{
  "model": "multi-label image tagger",
  "color_jitter": 0.2,
  "shared_expert": false,
  "conv_stem": false,
  "warmup_steps": 250
}
Rows from block 6 of a small multi-label image tagger, named by matrix and row number. Rows with one number within an expert belong to one neuron, the router's apart. Each number is 128 + 32 x the weight over its row's rms, rounded and kept within 0 to 255. All counts start at 0.
Before each expert's rows are labels from the 100 images, of 14848, where the router gives the expert most weight on average: "top examples" is what is common among them. Only what is clearly more common there than usual is listed. The data: Sentinel-2 satellite tiles (TerraMesh).
# router: slot weights (model.blocks.6.mlp.router.weight, 64x320), inputs 0-159
# up: expert up (model.blocks.6.mlp.up, 32x320x320), inputs 0-159
# down: expert down (model.blocks.6.mlp.down, 32x320x320, transposed), outputs 0-159

# expert 18
top examples: clouds; trees; main land cover: trees
router.36 [109 121  74 161 172 106 108 126 140 144  79 160 104 146 154  97  92 119 134 107 156  72 123 152 123  79 146 155  86 155  76 201 124 181 169 102 149 137  81  94 147 177 173 131 198  76  81 138 145 141 148 114 126 134 119 114 142  98 115 145 104 108 122 143 141 153 141 200 117  92 128  79 112 127 158 103 112  73  59 143 153 111 155 139 117 151 192 111  68 122 170 166 100 161 105 114 164 120  87  91 211 128 196  72 121 129 135  59 133 160  80 100 139 138 120 132 109 113  78 143 120 167 169 109 131  78 169 165 101 177 145 104 129 125 127 110 147 147 104  73 155 103 156 137  74 149 135 153 129 118  70 121  65 104 161  45 114  70 144 195]
router.37 [122 129  79 151 190 110 107  96 142 146  73 161  95 122 128  79  87 135  81 117 146  82 122 136 115  79 151 177 132 166  60 203 122 185 172 140 143 162  72  90 112 124 165 110 215  96  86 152 154 133 165 122 135 115 127 121  84 112 127 120 144 117 165 103 155 157 165 193 120 119  90  86  92  83 182  95 156  81  61 101 121 117 146 151  91 128 182  89 116 163 160 162  84 145 109 148 140 153  90  81 183 124 198  82 171  80 107  78 124 180 105  91  86 134 125 164 136 131  90 181 148 131 185  94 122 128 181 149 111 183  99 125 122 140 122  96 159 134 101  91 116 104 119 129  74 114  79 132 156 112  61  66 119 114 130  60 118  63 178 164]
up.1 [121 146 144 131  26 188 127 126 102  57 146 117 156 162 141 138 114 141 157  89  77  96 140 133 137 195 109  39 168 128 126 112 119 157 119 153 150 115 141 144 141 110  91 133  71 118 116  77  58 125  81 105 144 162  87 168 162 132 149 123 104 123 102 176 117 132 111  90 132 117 164 206 125 184 113 166  89 116 127 161 127 147  80  84 164 149 119 171 142  59 130  74 137 105 152 122 134  94 111 155 106 171 117 138  77 170 123 144 115 102 144 127 174 123 115  70 103 106 102  81 106 143 130 121 158  94  46 143 160  79 161 109 137  66 113 140 102 137 113 178 149 134 149 169 146 179 171 147 102 122 144 180 144 119 171 175 100 112  98 110]
down.1 [ 91 133 131  80  85 175 118  78 109  77 170 117 120 171 124 155  89 105 137  99  55 109 140 143 101 180 126 114 138 106 133  63 106  74  76  94  73 165 181 142 131  93  92 182  53 136  81 121  87 124 165 134 134 139  63 166  96 166 147 145 134 174 118 114  94 120 120  62 146 142 113 143  94 165 128  94  85 173 150 108  84 101  95 133 110  79  75 168 143 123  84 100 144  93 167 142  90 136 153 164 118 170  73 176 103 155  93 188  60 130 145 107  95 135 111 165 106  91 142 139 151 107 119  96 124 173  94 101 126  96 106 120 142 112 152  88 138 103 123 187 111 109 122 187 165 114 170 132 145 161 198  98 162  88 153 181 118 137 130 109]
up.2 [134 163 132 104  58 134 111 144 111  45 152  81 144 159 119 158 102 174 188  78  57 110 123 138 121 169 120  40 151 126 116 112 111 121 103 187 128 138 145 129 157 125  86 155  85  97 104  79  30 137  98 113 168 159  70 174 177 112 129 103 124 141 109 124  97  88 125  80 155 130 176 185 108 155 111 159  76 137 140 172 103 127  68  73 157 121 101 198 146  83 111 105 139  94 135 123  87 109 136 150 106 173  69 143  83 160 148 163  78  99 122 108 145 146 115  97 155  92 129  78 122 131 135  98 133 142  96 147 163 114 158 121 145  87 122 140  98 139 103 176 149 134 164 162 164 197 165 148 111 139 157 194 143 113 174 158 108 104 114 123]
down.2 [ 89 142 133 116 109 151 113  57 122  68 147 135 127 183 139 126  99 104 119  85  72 110 147 147  93 150 131 107 138 111 131  81  81 103  66 112 122 184 175 157 118 108 129 151  83 115 101 126  97 122 202 138 119 118  72 195 124 158 150 143 124 196 113  84 111 141 153  67 138 142 105 141 116 166 148  67 123 175 187  87  96  96  98 155 112 112  89 165 152 149 111 112  82  94 142 140 107 164 134 191 111 183 115 169 153 145  85 156  91 166 102 120 105 149 103 162 103 119 138 172 150  80 126 138 137 120 107 130  68 117  67 125 129 117 157  86 155  88 111 160  97 103 100 170 181 146 182 145 162 168 157  73 176  70 146 189 141 140 163 109]
up.3 [105 142 131 132 120 138 130 112 136 127 154 134 123 109  71 129 109 118 160 126 148 137 201  36 117 121 153 109 236 126 119 120 108 134 117 121 130 122 170 176 130  36 173 144 123 156 125 126 160  69 117 140 131  80 185 144 122 210 185 128 133 117 124 141 158 146 159 108  99 195 149 139 142 156 136 141  72 145 160 135 133 128  57 126 118 133 131 109 228 121 130 114 138  84 149 168 127 141 107 188  84 107 126 138 100 148 137 121 102 159 161 152 146  81 131 128 124 184 106 141  94  69 128 126 119 109 120  97 128 124 138 133  94  59 126 137 169 123 133 177 142 158 157  86 133 186 159 118 125 114 119 148 234 115 196 155  52 144 136 113]
down.3 [154 122 162  89 156 108 127 136 109 236 135  68 130  30 103 148 143 100 100 209 153 124 124  95 120  96 111 146 134  87 157 110 102 128 104 137  98  98 134  85 156 175  96 148 142 124  97 171 108 151 129 139 152 112 194   0 128 110  78 125 183 152 124 117 190 101 146 164 198 140 128  90 148 161  90 139 134 122 138 106  88  98 141 117 160 101 138 159 114  90 119 124 133 139 112 131 121 129 152  69 142  49  85 150 120 172 142 104 121  80 119 157 118 115 159 133 126 160 154 127 146 135 159 110  87 171 176  78 126 115 111 140 203 142 132 128 118 123  97 107 122 147 120  45 117 125 166 186 150 146 129 103 113  91 118 112 174 130 116  97]
up.4 [144 112 163  64  71 170 140 129  57  92 185 100 135 124 114 181 119 143 124 138  82 163 171 117 138 152 104 109 150  60 145  67 126 137  71 158 119 116 176 128  61 119 106 100  99 117 137 110 103 143 113 158  94 124 132 137 158 188 144 122 128  66 138  71 139 114 106  82 156 125 139 163 135 148 110 191 132 178 162 124  94 132  94  67 124 142  75 159 155 104 150  84 208  90 204 115 143 134 154 164 103 150 107 164 148 129  78 168  83 114 144 131 101 114 148 111 198 152 148 113  94 101 123 150 100 121  90 112 141  71 124 181 131  83 142 178 124  56 114 162 129 188 113 138 145 139 145 163 183 161 153 150 163 157 131 188  78 115 114 107]
down.4 [152 159 141 112  87 179 119 139 122 153 173  88 155  97 111 155  95 100 123 169 129 103  81 108 145 134 132 139 139 111 129 110 144 162 124 140 108  37 135  88 176 116 146 121 120  99 107 148  97 134  90 106  64 151 166  46 156  87 119 133 128 106 137 176 171 114 140 145 173 133 186 125 152 135 111 140 119 137 144 141 116 195 120 124 186 164 145 152 129  70 137 121 135 102  75 154 116 112 127 113 175  82 110 125 114 110 119 117 108  86 153 143 174 115 135  74 105 149 114 147 118 151 185 123 120 139 156 145 122 109 200 231 148 104  74 153 118 174  99 118 175 141  97  67 125 154 134 182 106  64 140 150 113 124 160 101 138 141 101 101]

# expert 8
top examples: crops; main land cover: crops; built area; water
router.16 [169 118 139 155 225 147 178 154 136 119 122 126 165 148 136  97 130 137 119 115 113 117 131 150 141 129 111 177  80 140 100 161 152 115 136  72 201 134  87  91 105 166 155 137 177  73 128 115 116 109 142  99 132 123  72 113 103 108  78 165 113 155 136 133 131 134  84 202  90 140 130  88 115  75 176 128 159  74 126  48 140 117 160 114 159 169 187  90  91 155 176 126 113 156 148 132 145 112 125  52 150 147 180 106 130 141  86 104 148 105 122  72 182 128 121 117 122 115 138 201 125 186 198 139 112 113 174 112 130 161  53 139 117 180 111 151 124 119 147  81  75 125 122 165  92  95  89 134 138 119  94 124  74 129 124  75 127 125 132  89]
router.17 [ 87 124 113 169 106  86 115 146  95  92 155 173 126 186 104  72 105 117 125  98 112 154  94 152 111 151 179 151 148 146 129 120 149 145 170 103 123 186 176 153 154  90 115 154 104 139 124 134  98 111 112 166 168 108  87 173 168 151 171 167 119 139 134 136  89  76 157 127  69 183 163 114  94 150 120 142 109 180 174 159  95 101  91 100 176 109 132  89 193 104  76 171 155 149 136 169 144 141  73 155 123 170 147  97 147 119 155 123 169 163 156 113 118 169 157 148 105 134 123  98 148  95 125 133 119 166 114 138  90 148 152  86 123 108 175 149 108 118 122 125 163  72 135 116 137 174 152 122 103 151 144 170 143 144 151 149 162 127 164 146]
up.0 [142  75 136 117 161 113 100 107 128 145 176 111 134 156 111 137 156 111 137 170 106 211 128 128 160 154  57 215  64  97 162  58 129 119 147 151 100 120 110  72 119 173  92 130 136 143 170 135 105 158 133 121 166 154 129 137  89 142  46 104 111 147 124  99 152  79  98 111 114 137 119  56 145 119  83 129 213 104 136  94 102 135 156 142 132 100  83 122 129 102  98 122 119 167  99 135 170  97 131  40 145 137  86 139 134 100 111 172 193  75 135 105 108 132 133  94 142 144 207 129 140 151 155 180 100 111 141  67 139 106 105  85 132 194 124 134 131 100 121  80 112 111  91 144 130 119 127 142 119 126 144 130  94 107 114 108 155 167  90 112]
down.0 [114 107 118 173  91 170 125 132 121 135 165 159 105 182 174 136 112  98 164 140 139 149 172 124 101 200  76 114 150 160 116 111  99 130 156 124 109  93 165 163 105  90  87 116  85 214 186  82 126 139 107 102  37 147  94 125 121 124 125 161 108 101 117 178 127 130 112 130  74 158 116 151 138 193 171 134 134 124 149 137 149 147  93 155 128 127  94  83 144 134  95 100 100 170 140 135 143  85  93 126  91 172 128 144 104 158 128 150 172  87 185 138 165 126  94  90  95  89 116 134  94 166 157 156 161 101  97 103 155 132 179 212 104 193 126 148 125 142 181 143 165  82  81 161 132  93 183 142 122 124 147 132 109  69  84 195  99 177 142  93]
up.1 [184 123 200 119 158 155 187 155 133 126  99 143 157  93 194 198 183 121 109 122 118 139 152 135 141 116  82 130  85 146 131 106 125 106 126 120 171  90  95 143  91 162 112 129 135 131 121 118 185 119 119 160  58 119 148 102 115 146  88 150 128  87 171 125 122  99  59 144 152 130 124 113 142 127 151 121 174 141 114 113 171 122 181 130 148 120 106 143  95 122 137  65 119 136 139  69 184 130 198 120 122  79 163 170 111 140 113 139  88  98  96 122 133 105 106 122 159 116 168 147  88 139 121 196  99  97 117 153 116  48 129 231 120 160  57 154 144 122 149  73 145 149  95 140 122  84 153 131 148  92 117 144  86 134  66 120 104 114 115  74]
down.1 [155 120 150 131 112  86 158 135  95 161 148 106 161  98 103 105  78 145 109 116 115 103 126 125 131 140 156 157  99 142 144 154 141 142 141 147 144 127 234 137 171  67  80 140 118 150 141 159 162 138 125  70 120 138 145 131 127 152  84 166 108 109 161 101 119 138 131 128  47 137 171 128 144  70 128  99  98 161  94 179  83 115 143 152 127 112  86 129 169 142 177 167 107 118 115 123  29 132 120 178  60 180  99 164  88 123 159 149 124  85 129 160 113 179 144 104 160 124 131 104 155  89 122 154 135 107  88 111 177 107 142 190  60 121 181 171 128 129 185 110  85 131 137  78 107  92 102 123 208  79 173 161 192 152 102  87  97 178 170 107]
up.2 [123 162 116 144  96 139 138 153 102  43 115 159 150 189 147  85 103 124 135  46 106 122  93 141 126 137 160 104 136 172  97  86 155 159 151 133 137 170 138 145 125  95 137 149 120 103 115  83 142 126  93 124 128 151  93 209 135 110 116 113 106  90 133  83  72 118 122  67  97 136 148 158 105 139 160 167 138 220 181 134 105 121 106 118 127 154 129 120 177  97 100 134 132 117 141 101 104 176 106 178 112 176 145 171 141 167 150 155 129 183  97 124 134 157 112 119 169 142 142  98 123  96 118 150 135 142  82 187  53 140 171 106  50 142 119 160 118 110 139 102 177 105 115 146 161 159 164  88 147 127 129 125 142 149 143 140 129  86 172 110]
down.2 [124 124 158 136 126 133 121 115 140  95 134 117 129 154 146 162 134 115 118 166  74  93 121 202 143 126  54 126  94 125 145 116 126 151 129 150 133 136 112  85 132 241 136 132 125  55 104 130  26 173 150 129 131 188  49 115 150 124 125 109 117 144  93 107 124 133  87 134 169  68 118 123 143 155  64  97 131 103 122 109 120 113 167 136 152 148  99 180  59 144 169  99 117 173 131  88 156 116 140  90 182 170 100 147 142 149 103 132 130  75  82  96 142 127 147 106 103 126 127 143 128 179 150 154 123 120 138 110 100  80 104  88 224 148 121 107 155 140  77 114 165 153 146 178 124 155 157 197 149 149 136  92  62 140 164 115  96 117  73 170]
up.3 [141 112 166 112 126 148 171 136 135 163 139 196 138  82 172 160 144 119 112 142 150 162 163 121 169 145  89 175  98  88 165 134 109 134 155 118 119  90 139 128 117 117 132 111 108 128 164 182 115 117 131 142  69 142 170  84  91 130 125 139 111 113 151 120 122 101  81 163 162 126 120  51 128 108 141 127 186 117 132 144 101 150 172 106 106 164 155 168  63 144 157  61 116 177 151  65 169 140 165 135 139  76 182 117 104 113 113 148 143 104 155 138 113 134 133 134 157 117 138 134 127 171 107 161 110 127 108 121 136  57 105 217 123 145 108 116 124 106 181 115 132 123  53 101  47  92 123 152 129 101 137 108  99 146  69 106 105 144  79 120]
down.3 [154 125 133 173  76 121 100 161 140 136 132 117 104 155 131 113 193 117 157 122 133 197  94 175 135 124 152 180  51 127 159  96 127  94 171 155 142 122 152 108 161 104 163 127  90 131 161 152 200 104 100 100 116 103 155 160 136 148 100 100 138 150 168 112 115 184  92 136  84 118 144  62 137  88 105 115 195 170 143 173  81 138 135 147  96 156  58 124 146 131 124 182 123 124  99 102  95 104 159 140 117 180 125 167 129 111 139 186 140 182 130 127 148 114 139  89 100 101 134 124 134 146  47 163 105  95  75 137  95 116 131 167  44 159 182 116 121 121 142  92 131 127  82 117 134 153 115  67 118  95 133 198 124 155  86 148  97 124 153  74]

# expert 12
top examples: bare ground; main land cover: bare ground
router.24 [136 145 154  89 141 149 150 101 186 128 102 103 111  92 140 165 150 149 117  84  98 117 151  93 126 105  82  85 102  89 162 206 144 112  97 111 137 174  92 184 126 140 130  91 174 134 106 152 103 104 174 147 126 105 141  87  91 135 176 126 153 175 120 223  90 150  94 154 152 109 106 176 114 112 187 104 153 157 101 140 120 133 149 114  96 148 108 145  84 172 140 107 122 126 109 103  97 131 166 171 146 105 123 142  81 167  95 167  87 125  84  68 180 160  86 166  78  74 149 183 121  96 106  98  93  81 139 182 133 108  61 168 155 143 103  86 155 134  68  93  61  92 125  99 129  94 141  98  82 107 187 121 150 140  96  78 126  72 181 164]
router.25 [134 110 139  98 135 142 168 117 184 112  98 126 114 142 114 127 164 108 140 123 109 168 137  79 117 143 129 111 120 112 187 116 140  81 133 153 110 140 110 144 140 137 160 137 171 147 108 156 129 128 152 147  95 144 128 140  93 167 164 138 159 170 168 255 110 135 100 140 128 137  85 122  81  90 150  45 195 163 102  88  98 127 141 164 159 143  98 136 152 171 124 128 125 115 172 118 134 154 137 153 129 136 174 145 108 152  81 176 108 136  80  99 143 129 105 122  42  97 164 193 155 131  84 108  83 131 100 161 119 121  43 170 117 138  72  96 135 172 142  93  55 115  78 125 107 112 146 115  75 110 140 115 145 126 109 120 126  87 194 133]
up.2 [108 126  67 148 145 166 129 149 127 140 167 149 135 167 132  30 112 111 116 116 101 163 100 127 114 173 167 118 152 181 111 150 147 151 204 120  95 132 132  99 118  92 107 112 114 131 158 145 153 123 102  97  51 116  93 151 139  95 102 171  79 109 167 125  94 148 175 154 100 152 114 100 113 131 161 135 125 129 120 148 130 102  85 138 128 150 206  96 192  94 133 162 137 111 123 154 125 109  74 123 101 141 146  78 110 141 159  87 145 166 133  85 154 143 170 129 132 180  85 114 157 178 157 152 167 130 124 106 124 169 127 117  56  92 156 151 133 124 157 153  96 128 115 201 126 142 156 161 141 119 112 181 140 122 160 161 149 115 132  86]
down.2 [124  52 116 121 170  87 134 137 147 150 114 135 115 156  70 139 137 111 132 127 183  44 157  73 163 107 112 142 120 114 176 147 142 202  93 193 174 141  96 170 126 171 112 109 103 103  75 120 115 114 133 142  97 119 113  85 157 109 130  59 116 140 144 120 125  91 129 163 179 130 160  95 143 170 127  98 123  98 160 139 143 186 159  65  89 154 188 177 133 133 149  82 142 129 122 106  65 150 120 141 148  94 144 104  84 117 162  80  74 117 125 171 123 152 115 142 114 148 145 132 106 118 127  65 142 100 173 123 126 166 128 128  86 106 141 131 139  91 117  96 147 124 159 109 115 132 117 122 149  91 159 138 146 139 115  83  28  78  87 179]
up.3 [146 151 147  90 148 147 157  99 140 141 130 104 127  94 151 156 135 154 174 115 121  74 174 131 155 105  98 114  81  75 113 150 127 126 103 160 128 122 109 136 129 153 154 136  98  71  69 148  70 117 145 117 112 145 138 103 114 162 144 111 139 135 108 182 108 128  66 145 154  80 144 107 109 171 137 127 108 130 104 127  75 141 165 134 126 146 136 188  91 133 151  79 126 113 174 102 115 131 142 162 185 122 102 132 112 158 111 115  93  86 106 141 150 114 116 119  84  99 146 154 114 137 116  83 111 107 141 132 168  69 129 150 150 115 107 128 133 135  91 142 132 211 160 120  80 137 168 136  93  92 146 113 126 139 133  99  83  42  70 152]
down.3 [122 117 161  85 124 128 124 140 117 141 110  68 122  75 152 163 127 139 127 111 106  84 119 161 137 137 103 123   0  80 115  98 110 131  10 112 107 154 127  98 111 167 121 123  84 133  91 156 121 150 130 122 132 136 164  67 124 119  97 135 153 135 118 128  99 135  63  83 255 105 135 105 131 136 133 137 127 142 146 114  89 129 214 127 135  99 139 218  69 136 148  89 128 110 151  90 113 170 176 122 143  70  77 145 119 136 127 144  68 103  97 149 118 113 135 131 150  71 123 124 131 116  97 114  95 149 118 156 125  23 130 161 138 144  98 130 132 144 122 139 122 139 123 103 124 101 142 110 140 141 156 120 101 125 128 152 123 114 129 111]
up.4 [107 101  89 165 115 141 118 128 106  89 195 136 145 171 186  83 130 108 127 147 113 121  54 169 143 173 119 171 111 136 108 109 165 209 168 132  88 125  94  82 164 130  84 167 103  69 106 138  89 146  85  95 115 213 109 157 145 120  83 131  96 115 112 138  91 110 118 139 108 125 111  89  84 149 113 115 120  70 124 162 100  87 129 142 161 151 159 141 137 116 139 169 129 154 158 137 182  63 107  82 127 187 152  92 155 152 161  95 123 104 147 138 130 162 160 125 115 128 106 111 141 168 172 131 165 145  72  90 109 126 153  80 100 114 146 169  88 160 116 130 171 127 123 178  76 159 115 196 117 129 107 131  67 112 197 154 125 116 115 118]
down.4 [ 98 113 100 132  95 101 130 112 118  76 165 151 146 175  39 127  79 167 142 102 126 173 131 109 128 135 183 104 246 120 154 146 151 150 106 119 124 116 145 176 124  50 119 126 155 119 152  92  89  80 127 182  94 116  70 178 131 149 218 152 124 157 188 120 136 141 202  95  69 175 111 169  87 124 129 120  70 186 125 124 133 108  80 151 113  96 125 133 163 128 113 131  95 129 100 220 140 132  74 151 119 135 132 134 137 135  95 120 100 162 142 114 159 128 126 112 102 126 125 123 124 100  90  58 141  92 108 151 114 156 127 118 139  72 139 121 199 146  95 150 106 154 150 143 155 177 123 150 103 136 135 110 182 136 181  87 131 133  96 141]
up.5 [114 133  81 146 142 110 109 119 120  77 217 116 129 149 112 103  87  96 134 137 110 129  85 197 123 190 160 149 115 131  94  87 126 150 161 138  92 130 149  27 132 116  97 145  81  64 107 144  59 158  77 116  95 176  38 144 126 114 104 128  98 122 162 151 133 130 141 112 110 132 146  90  68 157  82 157 133 110 159 131  56 108  68 133 175 125 115 122 172 116  74 171 160 146 169 172 142 107  91 117 134 188 116 122 145 105 121 130 140 132 138  85 115 158 153 103 134 137 127 148 145 165 169 133 121 158 116 107 124 107 137 147 120 116 134 149 104 137  78 174 130 142  88 155 111 157 135 205 126 137 145 108  76 147 148 125 123  76 120 115]
down.5 [116  82  67 155 137 160 128 141 171  60 138 198 132 216 143 112  85 147 127 103 120 168 108 119 134 149 189 124 209 111 129 175 125 173 193 117 142 105 135 143 134  90 143 151 154  83 168 109  98 126 109 173  62 175  67 192 150 142 179  99 114 133 172 133 150 133 177 206  85 183 160 132 118 151 112 132 136 109  99 117 176 164  43 140 113  84 125 109 156 132  70 202 117 123 107 161 165 108  70 162 170 181 142 126 127  92 111 106 150 199 136  81 133 121 156 151 130 127 129 119 134 130 153 133 150 125 117 130 128 127 163 148 134  90 126 111 158 138  99 142 144 149  98 120 101 155  89 173 145 128  91 107 144 125 172  56 118 139 154 137]

# expert 4
top examples: bare ground; snow or ice; main land cover: bare ground
router.8 [132 112 172 128 105 230 121 104 124 132  74 128  87 100 199 161 177 126 106 112 104 163 106 156 150  85  72 103  88 178 159 162 149  77 113  92 153 101  80 136  89 161 113 147 198 150 175  92 174 165 119 144 107 114 141 113 154 114 139 160 158  99 127  97 103 132  51 152 177  72 160 163 176 132 152 161 188 135 141 142 181 149 152 112 147 108  93 122  86  92 112  99 116 137  93  78 137 176 170  87 129  90 133 184 144 115 118 168 161  78  70 114 123 135 127  83 142 106 172 112 117 116 102 194 144  97 167 156 101 108 112 215 152 183 139 153 172 143 164  78 127 102  71 137 142  68 117  85 142 134 121 132  57 132  84  97 130 159 116 141]
router.9 [169 167 174 140 110 144 143 119 125 130  83 130 128 124 185 181 181 122 152  91 114  95 113 158 129 114  74 104  89 174 140 142 133  94 132 106 159 170  77 180 159 154 127 126 123 187 113  80 153 103 166  96 150 110 108  89 123  86 129 143 117 159  83 149  51 136  68 137 178 102 141 174 149 110 186 100 114  91 136 140 188 143 151  79  95 162 153 150  79 160 167  98 135 141  99  82 110 126 163 138  98 109 127 122 127 146 101 194 104  68  89 158 134 156 131 149 124  45 100 171  92 145  61  98 184 105 118 175 178 116 153  95 122 184 126 118 138 157 205 102 165  80 162 144 117  63 157  94 129  96 137 116 103 134  89 110 114 199  99 138]
up.1 [ 87 129  52 121 101 124 105 152 123  82 168 128 153 163  73  79  55 115 141 134  94 143  86 146 118 165 167 149 155 142 108  89 142 176 120 137  69 130 176  52  88  94 100 119 118  84 103 138 114 141 101 131  73 171 101 173 115 149 108  84 117 102 165 114 137 148 170 115 107 162 108 115  76 164 116 163 136 158 124 117  83 102  72 150 146  91 127  91 191 114 116 158 155 118 181 169 128  94  73 116 148 187 125 117 123 125 156 108 108 197 159  90 114 133 148 110 122 156 126 123 178 146 202 114 106 184 118  97 100 158 146 139 128  63 148 136  69 106  86 147 139 139  94 174 123 196 132 169 121 134 109 129 118 117 179 156 144  91 161 106]
down.1 [130 107 110  77 144  90 115  80 138 175 133 158 116 120  53 162 143 142 111 148 143 152 134  85 116 105 166 148 156 108 142 141 116  67  86 123 126  86 127 136 110  87 105 148  98 169 194 190  99 107 140 207 101  83 139  86 147 140 178 178 204 104 229 141 141 135 182 114 160 240 115 104  49 132 108 143 164 167 114 129 139 132 136 127 116  89  84  96 126 148  71 150 112 126 127 190 155 144 136 108 139  99 140 122 128 130 117 123 136 143 172 122 124 112 133 120 140 129 140 161 102  79  87  94  91 156 136 123 170 157 131 156 188 126 113 148 112 122 112 145 105 118  74  85 114  65 139 106 105 105 189 104 152 104  81 132 135 143 164 106]
up.2 [140 143 115 204 102 181 153 168 141  67 108 132 150 156 159 120  93 173 173 111 126  91 133 138 148 144 108 108 141 176  57 159 117 191 179 109 134 123 107 116 165 134 152 110 143  86 112  85 120 132  80  73 126 160  79 183 124 112 124 145  57  96 101 143 134 160 110 116 109  96 141 141 139 176 156 148  83  80 117 171 156 139 107 130 121 175 162 114 103 110 164 134 170 146 136 118 115 101 106 117 125 197 150 114  91 200 146 120 119 125 107 127 184 153 136 113 138 141  71  97 111 192 167 171 164 100  83 156  98 129 145  86  72 120 150 141 103 111 126 153 164 169 151 206 149 152 173 150 110 119  65 150  89 137 190 144 135 110 127 141]
down.2 [101  63 151 179 124 128 129  98 122 149 128 146  87 138 148 149 169  98 102 164 137 172 146 137 103 134  52 155 121 140 188  96  87 124 174  98  91 108 154 105 102 195  97 157 135 146 185 127 132 180 181 181 176 130 158 114  94 156 122 142 100 162  98 103 145  84 131 144 106 143  76 116 207 118  76 100 161 119 150 116 144  80 131 149  94  90  89 101 116 160 104 111 144 192 122 112 182 114 124  72 139 116 106 146 124 113 124 144 214  96 135 141 111 132 160 181 149 185 140 163 163 156 116 190 151 160 116 107 115 116  89  91 189 160 134  95 153  68 132  99  93 113 122 116 121 121 149 114 155 169 133  88  91 112 104 160 151 187 124 116]
up.3 [109 139 135 103 158  84 161  78 121 160 117 142 120 100 105 137 140 121 133 114 183 138 165  69 135 102 152 130 126  78 149 157 103 117 102 122 147 153 125 170 131 113 145 127 128 148 126 201 172  83 183 163 139 105 178 100  70 170 174 153 164 176 133 116  65 126 138 157 137 150  90 126 118  68 145  66 142 197 163 136 120 150 128 106  49 127 150 142 125 182  93 128 180 115 140 128 153 148 138 213 124  94 160 118 106 121  80 113 113 133 128 161 121 115 112 201 139 124 124 168 102  86  99 102  85 114 136 141 134 125  63 154 135 127 153  70 145  84 134 118  90 110 128  52  99 130 137 115 111 105 165  93 178 128 119  93 117 112 125 151]
down.3 [125 113 111  86 110 107 122 108 105  92 156 147 152 164 111 123  88 116  87  85 103 109 129 163 113 158 168 164  91  96 131 121 134 171  87 134 123 132 148 138  98 105 111 110  51 129 109 145  58 125 154 162  96 181 122  95 114 148 170 145 127 147 153  92  61 127 125 106 138 159  93 118  68  58 105 106 109 143 105  89 104 121 152 121  81 121 123 202 113 158  95 123  96 121 166 161 167 132 108 189 173  98 147  85 170  66 129 118  91 134 150  99  82 145 123 162 149  92 103 145 158 114  95  79 117 160  86 154 129  76  66 128 162  79 160  98 127  93  85 161  72 126 132 115  82 154  64 140 147 155 191 106 130 104 183 124 148 101 103 154]
up.4 [107 113  80 170 201 111 106 199 132 146 102 130  91 126 161 104  97  89 137 134 136  89  79 179 134 109 125 137 115 169  50 172 137 161 185 106 134 145 102  65 126 145 148 151 177  62  99 125 130 164  97  85 132 136 103 133 135  91  71 118 109  85 131  84 175 126 134 203 124 110 135  92 126 139 147 140 136  63  58 136 135  92 137 132 110 136 203 123 115 135 184 176 161 150 119 132 120 129 106  42 196 153 168  66 120 165 164  89 129 147 108  79 140 159 140 134 172 127 102 118 161 166 202 136 131 135 169 115  97 209 149 115 130 141 118 160 125 114  96  95 153 126 129 169 108 133 143 152 161 146  48 109  75 146 138  67 113  92 169 146]
down.4 [ 82  71  88 190 139 127 135 114 105 124  98 167  86 154 153  97 117  93  93 125 118 105 136 147  79 125 113 158 128 195 109 160  98 149 204 115  72 155 110 111 143 164  82 165 177 119 146 116 142 152 159 160 176 111 125 139  92 151 120 148 147 172 138 116 144 112 163 163  91 160  88 127 128 125 127 106 158 123 118 103 170  70 129 165 120  82 158  56 144 143  99 189 135 166 128 131 180 138  95  63 168 135 145  94 139 113 138 129 173 174 119  73 109 118 169 161 109 158 123 146 146 119 144 127 136 176 168 133 117 218  97  57 195 133 169  97 141 112  91  90 100  85 117 139 137 123 139 118 154 168  98 104  91  93 122  93 145 120 186 131]